config.toml
text_encoder_norm = "layernorm_no_bias"
text_encoder_inner_norm = false
text_encoder_moe_every = 2
norm = "layernorm"
activation = "squared_relu"
expert_mlp_ratio = 1
beta2 = 0.95
lr = 0.0024
precondition_frequency = 16
Rows from block 3 of the denoiser of a small text-conditioned image diffusion model, named by matrix and row number. Rows with one number within an expert belong to one neuron, the router's apart. Each number is 128 + 24 x the weight over its row's rms, rounded and kept within 0 to 255. All counts start at 0. Numbers have three digits each.
After each expert's rows are labels from the 100 images, of 14976 (inputs lightly noised), where the router gives the expert most weight on average: "responds to" is what is common among them; "patch colour" is the nearest of a few named colours to the mean colour under the peak. Only what is clearly more common there than usual is listed. The data: photos with spoken descriptions (Open Images, Localized Narratives).
# router: router (model.blocks.3.mlp.router.weight, 16x128, trained with AdamW), inputs 64-127
# up: expert up (model.blocks.3.mlp.up, 16x128x128), inputs 64-127
# down: expert down (model.blocks.3.mlp.down, 16x128x128, transposed), outputs 64-127

# expert 2
router.2:096115102146108163093089184124091154137111123099103111130150119137113107130147120116175131135141103117140140118104108160115145169112171105169158092138106099114131105141142106103128111142046172
up.0:153154138109150129137125114096168127098111125132139147138152095122138148125127106099086098191197139139119095105124131112127115165114134106111132069140155130071132115133135133145149145129141195
down.0:136141125124136068158160132128161112111120131136174099112147093087135148130154107142136140104140136102150112155105101126083110107175112100076124172131148149085105160123101180158139123102099153
up.1:157173130142095148145103115114156151122128142158112151122120150087106158111129138169121156170125163138134131148178107126138099145187112072111113089118081125116127106106127110125128104113137105
down.1:142169144150109128142118149110132113141109139160080120124160168101109067123144152113151107106128100084080098173088161132128153127121157112115061139113145121125133131186140109140144131091125114
up.2:168105150103148138105154104134162132093130166158144157137081145121127123117165088143143186135116138146099122104146135152126102098154104133092075130127146163117090130148143108126169120092116090
down.2:162165106146162155138153114135130150158137122124100142113108162117126142092120115125116120122095058117138128154142098063113097098141122147084114139139102112164152119118131120136126098151163097
up.3:147137150165087085159101162093169132107124123119106107116154154131130116152103139176135118124132119133096081107102119139128119091128116068158121137156160111130132129140117103098146137088107110
down.3:092095120122106122126120160108112174142128147119131118144131114131140130119131113148111088100123142126141159089105136126105124168119144102137118104161156112105138139171115105127122133112142129
up.4:146153089087163148112128121133130181108103128127137128136072175119108132118108114138138096103148109112123128167100120100111122085120111100159115131180145155152131104138125126127055149119112123
down.4:122116168151128144130118085136111147143126118117166101129106147083131131131154161120139122131151160130152131114117145118160128148151119152121102144095110135126073108112115095140170110103147133
up.5:136091126110111176152072153123099158142115136137143133129104123143120115127099138123136150092116135104160125127102105117128105159129092125135083097131114102104141134140104178145096128134106092
down.5:101130098120136143135123094074147118186111141127068090108125166136080119105112124183131140145083116154130115137143112092136105137154133117117144168089135138170117082118169086193154128091133120
up.6:132108120167128164134180094095093129083131121135127154126138158116130106148175101133177121160132123132143143140123110133087153098107155114105096088116128151151125178138136090108149131146095111
down.6:113102132130128107117085149135155152138138126144109094162157081111160147154118168134130127158148118119132144124112129141104083161117113116092134138152105129098178128150146180065130090143111155
up.7:139149157138129108143173116129126137135142131071164119138147107183097123159141176092138101170130129141115123144143137150137176126091158123076129125108149150123168102155129119108114095143131163
down.7:148130130111132138147086126156124135108146078122104127125093081151087115114104149149125091087089118138111113137119106148164123170140073137087105136117125119113115109089123127146111095080121166
up.8:122113116151164099083114181142122112138125133077115151149163148091120103129102116120122187122192111112108135100092119118118145106126155072156126086159106084157151142101115131114133130120117108
down.8:120092090102120112144135158104129138106154119093094080121139139129113151123169135141142107149100167146154119089163096103133122063129153148113122113117139132106130185156164074176184152071147139
responds to: text has "water"
patch colour: cyan; blue

# expert 5
router.5:098139143144156115099175083144126161068172064131163145118134131129205119119119124159107136136124156160121132102136126161102111104153115072131109119127174109149095117109146136132142107124167115
up.0:130097140130121173141152118159107158152138140120116132130111134089097084160169135155127096115093112107127128166094117121124173124142157155134154112113122155138148129135105103096168129135164100
down.0:141130093132091093120104112114114121084140126137114138097141166120083151120131131169156142114131168132158153202125145079140119116162076124131126106135131139100163113132178163135123140137136110
up.1:129121136134130126141124130159096106131118143126141144137092101176103116140116140113141055125131107119109129147123144144106122135086132142101159141123153147133133129123120115129095091132083126
down.1:130116125174092169095139157131128168134124183136050092094108166071117129134124121119138127129121133119134078108109149113139184148128126143127124115146135139158115194152149108140126092125166109
up.2:151104168150120101108151165120123101139104128170132133163144127175118107129138090152104125150145082178128141113142116138126057148117141113098160104141124103101133107115116109101129133113157136
down.2:116136109109105142185120121173119157123133111130087140065075110111105098120156153168110108151118117106137138116107107133116155192137159114131170119105149117102159110156105129125142111115167114
up.3:131112091149131157135170054134090131073174125110164135121148163114144104135137121165128116114152143129124139099158091131088126121138138142123116148101139072161151169138079116140110098137111115
down.3:122154117113155161107111161120146106168192097147124157134129158134120084152111141090116123121158118136142147099142146131164155148113143155103136078101135103147123099127129145117124136106150099
up.4:111153148156170144142141119109119115161087131140146132122123144168109139122122180096136166098122133096126105137146153119135107120118118106099058082128114125111135062160116137126136140112110063
down.4:119148140150097102110118120082175116139103059133127128165140092103070127136131123165132099119114124104102198106140092140155160138129127139144084137119124124130133122140096117135142117159125166
up.5:140119126136124153133090089140113171112112122152120181100127148060145112135122127184094185121128113077126145099104117110105134122108102133134132110136125113143145181118126122097110127150144130
down.5:098117088119164168137174149164143073141134180131143190097137123096144146112133142052133102146114148138136120117124131120129146109096150115141141141103114105130147083131137163101136085149111124
up.6:140151164111142136144148146125173135098074095178123159167124139155127151106173083139103125163144166129111097115159183129106101126143107110112111114096176159098136084124130109106121135095163153
down.6:140100123126129118082176184157158157102147126134122103073112137108138158123147104151111112155160129121157141105177115138094095125135103160124140092112084141165139110149120127135122076138095116
up.7:158134100105143129122109115152118145077108137126135162136104159102146108102110110183119150116113128092136145130131148153084106085142119117159120114129144103202139153096140141148121174089095127
down.7:126119095131152160133151143121084109146094148133099144092166134113101166114137154084093125160137125128135124139124135152054141171135151122141107124125127111201111102172133096128139151158165144
up.8:156134135118135084154136120110154114148110103115093150105173161169139173131136129142145144155126149174131128115152130116138112109115155093126129133140112118102119139143093144147112146099097145
down.8:154122141138099138121110156101138133118141034128129132165123128117097144140107121158107138140180077139122124106152109133100140115125136138147125118111146123148102129151122152131121173127153166
responds to: text has "white"; text has "text"
patch colour: pink; white

# expert 15
router.15:062116106118123161115136117144139151153126129126103134104096132076116121137124114144106155114099113122124129156163144117129092110095117164124082145108132118106170116147097143091136145093100102
up.0:125161146087096111118144167152125150132178129124151141122125119143123076161137146098161160128116144118108115145134114110133145157130108095117147093135201142076143146099114120172121090128140169
down.0:081148123118100167126121135150145123122136129125137121122126177105109112089129126118128117135105134109160075204111143112136163119132116111068118137130101127119088113189140110154116142147112119
up.1:113087140125135173191112111109110107086108169110126143125115148129102105157122081146109128111160125123162129145113103108135106092121106160139102147129125101122109135125096160110157128117096066
down.1:131124132112078121118116140114159102098136107149127108126096129111120149081156128143127127100090141137117152144134116157118105122119112123100139109135176179127137152147097079129111148158093124
up.2:160152141100111149181118117116118139094133145102109165148092121150125119141143070126125127115123149083105097121121108145135092125111130110120101132133132086146129140086146134104110182108150171
down.2:132137132161106124178127149123107106144125105096054188135185130121136122132129160133122113175111116116131128134116120136136143141118143095104117139131151100136136136149076127088162174144104158
up.3:157171102106152116120176125125151111116124141135139118128100151104123131177128118075117136164153141127119140126174096134110116109117079114155112119090095130135138129094137143082130152137075056
down.3:116123133160134140131110148139149131134141147143138143129163119075185118157083154123149167118100137125123125134114132170114108144112168129141122144169127134135113127142135116161088172121131084
up.4:145145138106119133170084107122126108128119126155182103141131108126123141152152177156121164092119121111126134104111108092115126109084121117071126106125088116142097131110101134133089153111092100
down.4:109145124118129137140121120122141136121150139132122100136083115151131154103154085125157162123118136147131123177122142145158164149103068173142145130147169118112131105114136099137141097113150090
up.5:122111117107109108141137131175108111150124122174118125163122122106184108153105116154152115134120127105145136140122116117147105121075114133135132122143086094151141107118126139149127142101127134
down.5:166127132125093141148104079142134086137151092149119144155114113123128131122157104137175122102150074137145073206139086101136159138147127102122146144103174100104147124161122140123111125162126098
up.6:105150111101066132142127135089142177099118133103110164135093108122149137163125168142113170158128149175097099160103133134138107091119136121143130131067100124091151082206140091094107135142122160
down.6:128117127092121144153131119147133137143181107114077127135134115143113097137101145106129136141115133167125140095092125134147096117119141174109081113129119156135170131117118118140114154124090103
up.7:113145152144110137098152154141136126118137102107176157174149159150117131152117078169148154136124151146159138117111129101130146118135141131111134134172123096138095160106100108133054115151093136
down.7:143082122112127095159127131139154118131149131133133128149122154149165122152146137172155168131146068135127118110130133071110148118142116102104136138148107086122117114194087131134096124100171113
up.8:131090100125144123114118109124135148116160149110189132172132138168105124152147107140146165159140103103120113071132108162125112102115120131094101097153123113126116131095089089142107091089140091
down.8:120165163121123085089125125129130135141116080136147128146136118137143103110134124118168142108165130136120137097129151159117120124156144120143108139174129130099151081097114149131142102134145147
responds to: text has "man"; text has "dark"; text has "guitar"; text has "playing"
patch colour: black

# expert 12
router.12:077094120116087122155144167112154109185136116116082096085131096119125127108100104132129130106120106112148142139119137156168129133120160158132201138136152113142124117202164136139153136129149128
up.0:150103130126074128154090140111086130101142167127114116187078114130107104137131143128151165167149201116117146155116135147100151128151122121170088113135111106097094149125132105146136138146131073
down.0:095113093112103200129132118099141124167145104132085118104107122131135159128130133150151133142136126089118092108109122082124111153126143160121124113132150070175116101107123131136143142052124149
up.1:174205139097161163114124100118130130126104145128144113165150133113143170142144165136161144160118141101088132099121144113135178086153103079165126107103126132136109143098094130112115120140170107
down.1:118150121122117181093132117124105110081116125136147097130099121120129114107189153119121104108120118116111112151117139119087089123171131099140135136090124173172158120143139129135119109110111075
up.2:125126131165160113084129108077146135098106155126158115149107162174131123148152121154103098160126162125117139126167143145112133105179104120138133146100125122163123145052138085112164143146110108
down.2:081088082084120127146134100141161115105104126112085108103126122154121124130124129131034148142138123162090138102113138132125121135126131133140155144142082149087117127177140131102130162125135155
up.3:158133147119197129134120113133172128091115121129133094171066106166119159117132135093133111106161138107119146140138127118098127153143116110113090119116130151140138089120087151179121149101121139
down.3:088132158142169123151144122099149130152136143143155100158120116203157137159127131204143162117169136111114129135116131131089142112133124088131114129136128171127124155140140096176153154149150170
up.4:137087115161119129127132185125130133145151158135134116147145142137127130133133101105135116091146170144144117146135127119129115078118150113113122120133110138113126134092110128132093128108103097
down.4:084149139135115150147123112141078109141127102165130121145132114136157169128127151114115167127135124108131138151084151139119116089148163147114163152108146174090137111127134138146098129133169122
up.5:138129115122150142107157125127126136136136119100145156132115165143190162157134191111160119148109096168135135104137111085086114117126103114108142136109104116135133142100057150084118129097125121
down.5:104146141126120144087113152129113158140133134122151123095140140103113120120136133113112133129158140116092158160187152093184052120141111122152125139114123093089141150160088153145128144120148117
up.6:149146133158162164158090092141151185107122101136147129106153126126180132121151156142132155132146122146126137113171155102103120093139086071151087150116105114128115174116058129120091114104130121
down.6:066143114131096120106117196107157131132128129121096118129107118152160114127134138107091114109118160162161106126124195143183135142123159105096148119137140118136165084095127137130156118120094111
up.7:139105122118132157127122134161098104152115129144172114129165141135129122129160113108128151145120098120129162118149125139142148163105120144117130110156123150106097149120074150128121069109110088
down.7:088133105156132158122098147194059131146088116172170150104166105126118111078097128120133157141143148140110105152171100129151113114092132192148146156132143157140154140111140119148141152134145174
up.8:131139174097117098112138142130113171120153186114120104139125123123106116154151111087133061163154154114170140124157101123118184114096126142142107118147110155121143126144115125135108159119125105
down.8:127113138146127094137138112115151182147091074092160161148113096128082169108122113114169101177092132100092100110129129175104114139177125134139123105145148119127115093118134136194091082093113148
responds to: text has "dark"
patch colour: black

# expert 9
router.9:080128104120125175118122151129094123132112173120115145103135128128127135120103102136188155139133138128135132164085110095117108144140145205133130121135100104112130127126086132150140123124071137
up.0:172119096092138142069100130124137110079137126146120143134129137162125144143113144158130143156136129107086124109118099156101167096089124120151100150070110097108130130094148112117147097125068177
down.0:103117115131131149072125128107120161154109107154116159126144116128119074170069122152138129057104112113144113138120152103138150150109148132140144099160106103136165161136133125099132133129134169
up.1:140166145153138150104033162125139137125149133132131141161146126169186176133131134118132129162127122138099117126136126135142114119138097099118120109127113117122070126122097072134134141089129131
down.1:133103084140181126105134100117127111126140097117112143153112139127145127141159130137153138156118122149089087158138126125129138137145122139163142152118102135153140118113137120131147169104127121
up.2:193135109125137111086137120123137117133110148124167112177139117108137118128154173149079154132117164159117147107159126104128094113149091099079130103087124086103112147145137116119124190155131140
down.2:097116125147133119057113120121143113155104125117136113132152094159129135121118145121151153126130144152164107200159138144129095117133073148130144112146131149162090086130096118121147076096102130
up.3:168152126141143172127150133129118166142132146108102126170136138126114147157165115089138096115076144123110130119115144132165122154107146125100167119140134139112083120100125092117119113122161128
down.3:125125144109133095093099120118094104109114094138091109141087140101157115124196136161146169135098121136143143123129120076156090115139086137115134166075144130113165130134121135118091134141067125
up.4:156146149103153107153143175135116157135134161098084076155128149163106150130120122128150100142166155148106106118123133122127142162147171120148134135115135132097111105110119062133122122119166094
down.4:134132134105119104116115142141100130110108074168151138109122141143091123158127109202126144122119096121127126146108139095122101123141112125094139161153107152109134162136115103103156174152090117
up.5:129109108115170122132147112112094129092101143155125172158088143136133099142128119170154127139138133115138127110088145135079117058119126146143114154098118119150118146091113138130109143122112107
down.5:133143112099099141137118092100125103106158128130121089111133119111116168084051102143102110106123115135107154107119105145140167114136129098107111162114106163120168109162140096177133148139125135
up.6:126139121151124156107101153140060178139114141123129153122116116109136136112128099143184179114176181139129150126116145119086113122150144127129127121123116097092110110104105112179096106141137089
down.6:131178126135124130207126123103104181121108118077139103108119138143100115114096139098169136112102106151129135159114119121095140154147161107108110162101119079133133113129152105168107140106098123
up.7:151160134080137136186129112121161130100147146116087116141086135188129125148114114129137130129162148125086121125119099155159110091133146094129113163077148094128129138126131118110122166162113119
down.7:102123136141136186177113125154121128135141088112075125105179158166127116103146154141147144134169145104150111153124147161143134142084126094128121094154128116158128127168106104120165173138150131
up.8:142135152108130105154160139121156099079115140186153147140114098096140134125104137167087112132107154123119127124133162133132126111128125117098134117110168125141141124157146127132141130089161113
down.8:113144149096113143165136089125135133167108138112134111106135120081129102128157143103176072172145121106183157133137136165114155134149147163119093127087102112145117120139118150121137132110122109
responds to: text has "dark"
patch colour: black

# expert 14
router.14:058126119099130100176096181145156104162093173147100097087128141095088133112125126129084115104125141100137125152117131094163149115093171160153156145144124123140160136161092136113152152078141136
up.0:138164133116139116133125118137179128095133140214144146105110132152108159127142129120082138123143171144105083112130139125136100151143074138116137121139130100126133127132114127112114109079124106
down.0:127138136134116152130127148149135163129109126166158129089124130132157108102147112117055142136139100096127119127151123111116134136137157155123133124136159105115117151149138114126100128151094109
up.1:179128141093131160135085120157124150125102134096133147127129132184141112110124114135148094079137137119122151101119154123137151135124110107141107107044119115153142170111149157118127084115149114
down.1:121156148159148097155164109168129135136099154135103153107102107164158139145167136126133172154131159127140123137130134068139099132141129163150147144196121099137074121165123124135125106142140142
up.2:162164153140150106127168151155120145158131172103137079141115140123114145142125137086136056124138122136101104135129132139134166112148152093130122146094121156128132110112093114120124164116142150
down.2:117114151146167121134097097121097105103154071113099070114127149148141086142116126147112191136148109120133125152116114138136074124131090086125119144149167146142114155139134117125134176137105138
up.3:152151110132175103131140149129147132125083152096108113119142168109094166176143160160121145120127113107143102110152105097100148084121143117160135132108117102109122163106108119073110153053104086
down.3:170106136143117084129119166100124173108121134164145166124167083152134105099078144166146171134126113080120122151132116153148112100124140065083121162118129187162113129137140155148128117103130179
up.4:141129110142109148076113133098102095151132153157202119145146179182180136111111171156118121148128118142129149111154146123116139150119083122117141111139105143132091163153122161127108078117105105
down.4:143148108106067120129169098180103120130096164119147138164118118159131133129113118110118160142092128140060130136085109112120130112160118131146100126141123122137112133145096122091124099183119113
up.5:139092145114177103129108146124116136139125184148125095134143136111093146158126100152096149156152127140172106131101129096135155114090151132136120109100089095096149135106092094102100140096114118
down.5:098130144125116113149089146070099111157128099143124169137126114140123123115138088162133179191121159103131134144119110144151073111104128110134140126128211188144115149160122099134122120149127140
up.6:128111130181117050101129151077143147149150167114135115128148157092126146144134132125108115129125112188124094141149114132124166121153141056140127136098119143133149130140100102129112143099130138
down.6:124099140132128082122093129111077083079137083138143142127131125134121119115143125121165098152122146109123125109132130146115113123144113130157154144173171129136152097140096130113133158083135142
up.7:129111117116136119135123113117123100169101125160105128138102082147131147138135103093099169118121127167098094117109187113123179168144125117109100067066154136122113115127137116116108135115126115
down.7:120138143123174133155097126126135143124127130163138112125098152089168145148185114112098135164073111093118129136119113068102117149137122107110150092147142108153104108153118211107165127127125139
up.8:151132156088125151165109136124157096111149125150119120163093113073102157158151102160144121138143156123091106131117159111143135101150096096187120072136127127114111114110148109134159159116150096
down.8:149138136107153113167158095165171139196137116129114105114160139067138102134125148116127095134161123109117126134088180100138131128157153122192150153127159099141176128103103118107116148163077106
responds to: text has "red"
patch colour: red

# expert 1
router.1:137111148159143123121142165112117109169166135111126136138120148094122105129162186150152123130138117118127141117173134152145123101088118139116087061116106152138099092108121086110102097107093137
up.0:139101154123128149132142185082137149122121114128127145145132148102152123159151143100071124122157163135138114126088135128098144126116160131109119100097156110102104124149132100114118156151145160
down.0:084122103106127117109136168101128125143134065128131119094141110109103118116156121133105136138143114126085096112135133156124145129116120121133106101121104120158118102166135128127107149108087203
up.1:122126080108101103120137111138105157117182134118109141096149164124112123093096156119156091122121140169128092133143132113141121158158055091141107148127129156102128126161130051137084096123107133
down.1:168102118158134147124109115119127129100153140144111149124105116131105139158098129112176119130123159115149145114138118155173135086156112136088115145121127161130121118184118115131105168118109128
up.2:107168144087108108118143166106107155152142140091181103127158100147145148131155151102131094162137179161143130094149114144102121137125171071113065105107117135129112123077123135112116114094086121
down.2:114136138128100128108094124106106143129139108127131133116096142113154166121129123118094115089108155125063127102122093123156110088094128163088078089128118112171093133197121106153138121133151181
up.3:176130143139167135113089086138108155109110144137143117131110108129153117119147182127107072101091112163105102138155135142140126113130119093084124115080112091148152099167110105142113104123131123
down.3:104147137154137117071097084124139087131134128131097145133107117132119122120126123146196139117137104131162140123100134171121128173095068121127145140168153144127103127141098122117107151128102081
up.4:181142104109164142120155112145124156144115129109124146115134160115112149121114123148097122132155164150116131085102117132118154096114116087132084087123119130133117144119111137129076152111119079
down.4:096158144137093117108128131139098163121135143153140129185188122107145113136149131034143138134152139136148111116150121116081143150113132116101106165159130120121149106127136133122079114185150173
up.5:159145127084146124118131115149140179106134128126162146149111155183107107152133121106111146104134150127133108072140164130102121122129134084108120083090131146110110129136109127156125133099112115
down.5:048069082105129168140120122124154095140109148137143150155114122101118140126106119146159143130117149143134119098161208109101098140167117124162097102122125149133114114128147131152089169106143082
up.6:127147109110169165108125097152139121128169131116149146147123125186149138138168108115140132148131131125114103069168124125132091134120107122088100139135163112110141121137069125151093088152121099
down.6:113107139119144150146171153092131119135127153213158135131158140111098119143179131156109104111126124150104153116150125098116185097118130171171101115144123109131169174100148115133095162117118090
up.7:148136114102136085138166102090147134108152150131158116113144136211155156106142167159114108147110132117098113149137106130127143101158096082135135148160084124142149094120126101168141123136163117
down.7:116159128106123129140176127129149132137104127130131136126131120125131128096125140110086127123122131106085164150129135118163108092162114144126087109137198151117109135198079144187135145137127153
up.8:125153112115168145122122124134140123143149109129130121086124115104120128082165154125124090133125137151110127133175129101158143144166117127121103138118110140059128075126096129156131144140152115
down.8:114105111152125139125154063084155121136136168131151149129168129124161106133150099102134119128189174124136101117105146156157105138128168131127146140152179064133122125131124146150120123103140124
responds to: text has "mic"
patch colour: blue; black

# expert 7
router.7:186122112147131129135150101135136111168105121147145125101096143159097128125144135092141128110149110157125135131154137102080114160118155137076066145112112144100157139077072136089134111142107115
up.0:141123119144153120146093129110130127136122130116110111123178141107124149129115150091154084145158145097101117136140129107087142114112183105143143102156070115144142112110156121131106122102127119
down.0:144122106100134102140120134142149135086124149121158130146151131114092163160132146093114102121095122134171183181154087141155126088154196152120123147134176169130145126148140090103133109103105129
up.1:153116110102111133125119145173142148132147117149121103090152144114093133088145138133165148147107139137141106116103126128151136136126109126171149103173151119122136135104126130136138085139132116
down.1:102146121184102103157127168100124111159114131131120173147133128137107140122110125134183127158145119086157150103135130122141116121137106118104129105147135152146132108174138153107111143126139171
up.2:128122146123088090110123148131102149150128134142127110105087098142139108120158102146089099092099095153119147170124115127133139083093133136131106169097107144108113137140098120119107117138118105
down.2:137096103128117131141157089149149108128165154138115152104125141143102119109083092098151122116118142128152147130119140123101118105121129139123051160101128128129185105127111136142121141110178122
up.3:114138169109173118104127119111160112110123106137126124106128128085154151172118152128150113101122086113111134156137103172142117131132127105139118173145112188104146112132114171083082138134111159
down.3:168124116159093160096131091100126140120157130100149120122128133134134137151126126145126103108157107133105144144143117094148143116135137137143119121122105125142134108188094164116139099104113115
up.4:146114156123117132081077103148103179139069120143106148125167119134111117108121097145119111158130087111140155161125159126145120166098120146153123144139120154086139117134167166110146107171162161
down.4:093119125137160159142099148149118128168111162133123127089139150117058193115177133137120133123154143096136149150129123055068142112143109116119121142136092158153169125164145118117100145124126133
up.5:158127161134144102093182102107117129100123139083136150162108130156161108149117141097115118172111105130114120140145144183114142089126110109126108109143163111103132120108140126136146179118133130
down.5:074141113150159158129151134123116105124158108120124128111086134092099147136161154129133099106114117121102146081123084162137113107100125093078109145141138134092113142187118134152133157162122141
up.6:153071142125142112125151103144110122152110108171145151107132159108117115167189132145188123130113098158127138114131110116099105130114148129152079111100121131138145120132100121121096137097095118
down.6:157118104165122128129128073123117085182181091167144119121121111173135141106094123122107135112132098113125137134102128149092134136135137108122140128112135129132130112185080122150130139129158144
up.7:140130142128112143114075138124149140143092160147125132129119148098132129192093131121127105148138127124108112125140102111138115124200132095129122128180151109081117095180113090133154103141129117
down.7:124152113148146127114106092109095130120122075110125121154134126124096099083108144114125132119130116098142103111164103146152135108123140122148114116150098123143169114156115139128149110100141108
up.8:132116108125123146129120114128133090112094112141167086126118094172105130141130185164110128130138125152138124153104075131076141094126136118102113135099089119154100107124094173080085170116091138
down.8:147110115146137109141118133119113129092153143154082127147091155146149116098148132150138131117140128118148134143116126133101130143151142157128132154115138112095104068154129135168117120085152150
responds to: text has "dark"
patch colour: black

# expert 3
router.3:112151155126122150128120066144122105111077130131133126120132094110081116091105142092106097128118159117116110134104106109128122113162120167145157147144143140139124139117157146144150120169161136
up.0:165111125116137139066142144125124116149128154144171087154144138129109134168141161108120114185123126128137123119135132113123156148163122129125105139065142148158120109107106140111119160146134102
down.0:136099140108127132060142146144129131099104100139139080131125114108147082129134087142116126067109115119129134118122126101156122109156106111134113105168095155173123170128140112109147167103129114
up.1:117125097141102165113129141133092139114153138169213138162121133132118103140162126155098157145111138109136108123122102173115136121077071143105115130169133159105111142122103119131131126154089125
down.1:124152112110097136122140113171105105153117154166166120163111117124170145099126139118147112123107145165140121106139118161120172102095180139112116122100106178118146104122193120122130110098139135
up.2:125118118125155187122131097138109105100130104163181174128095102157147120130133103124094149120103138105171136099151099112111083141115066152129103117128145135154115128139146130128130114134110117
down.2:092155130103096113125154146149159115154126181139181167125127131148095141127133106128120123125102117152138135086117138177123196146081161177102108132091137129128158130123112117138132095117141134
up.3:102162100137125147096123161100159146141108076113124160153140122110139137122148156105169152172170098150081128118085114109153114136133115087131132106146086111127142092178095106131136122105099107
down.3:126127146123126126153084117092150123116139146135075089151127108135114154153107167130126109131136155084103147119143116089076100086113120137139089118120099166095110104079165135120094128118066136
up.4:123152134119169133112143098126117100128141092106169117120139124130172145126123136097187081089137161189125167102166121139143113145095161139092120103146100183173119117127116118137132049116096143
down.4:122151120117131104150111108094155172153088131127126128144140141131055098100133146148163126091143136099122133166110181124151132105140127149139108150106178135110131139134131110119116127111092116
up.5:128134145110126130108110131138137136154159147108170124126096079103104119167132123128121072115156139178086080113125135136129101108157148109108134142152125159122130129108093102122126116146087089
down.5:115134131147092110102169126058123123153153155092155107120154105098157177142112126162131167167150114100124087140114111136099128127152111153100140132116082114120164134132161155125145109091179091
up.6:142146104127142150137135134149146071099150183072137098131138114193115106153091170090149139164183112158116121158158114135134129117122102103097068147113125114105147103127114125148125144142108121
down.6:127121132130140170128110144112129152149174087120138088136148113168114139180055115143153137123170112136131095152109103144141163133134139103108098103151137101110129115154131108154134138095121114
up.7:150135148111148129127133106138118142096107127115139158116094160134161122151113181140163098097092112129124141116136160092099155104183130114132093159092119127177129129126087153133085161104132085
down.7:135138113119137146126130182160149113125136161134134137135119147156165080108142126105149142089093145146128123116134140114113153146198108122122115081177139097178141143110132121095139164123146123
up.8:147134131153138135120150117127117161142094122102120131149126148122127146115200121120105116092128111117135132091123147136125164143129125124115135097172122096158101150118125139110114186092142117
down.8:121133140121149137120135149122123123089102125130142132116130175125088130084144138114090156131132122114137111170107107148106128125126138118094108160060113108160157117134104088147135146169076121
responds to: text has "grass"
patch colour: grey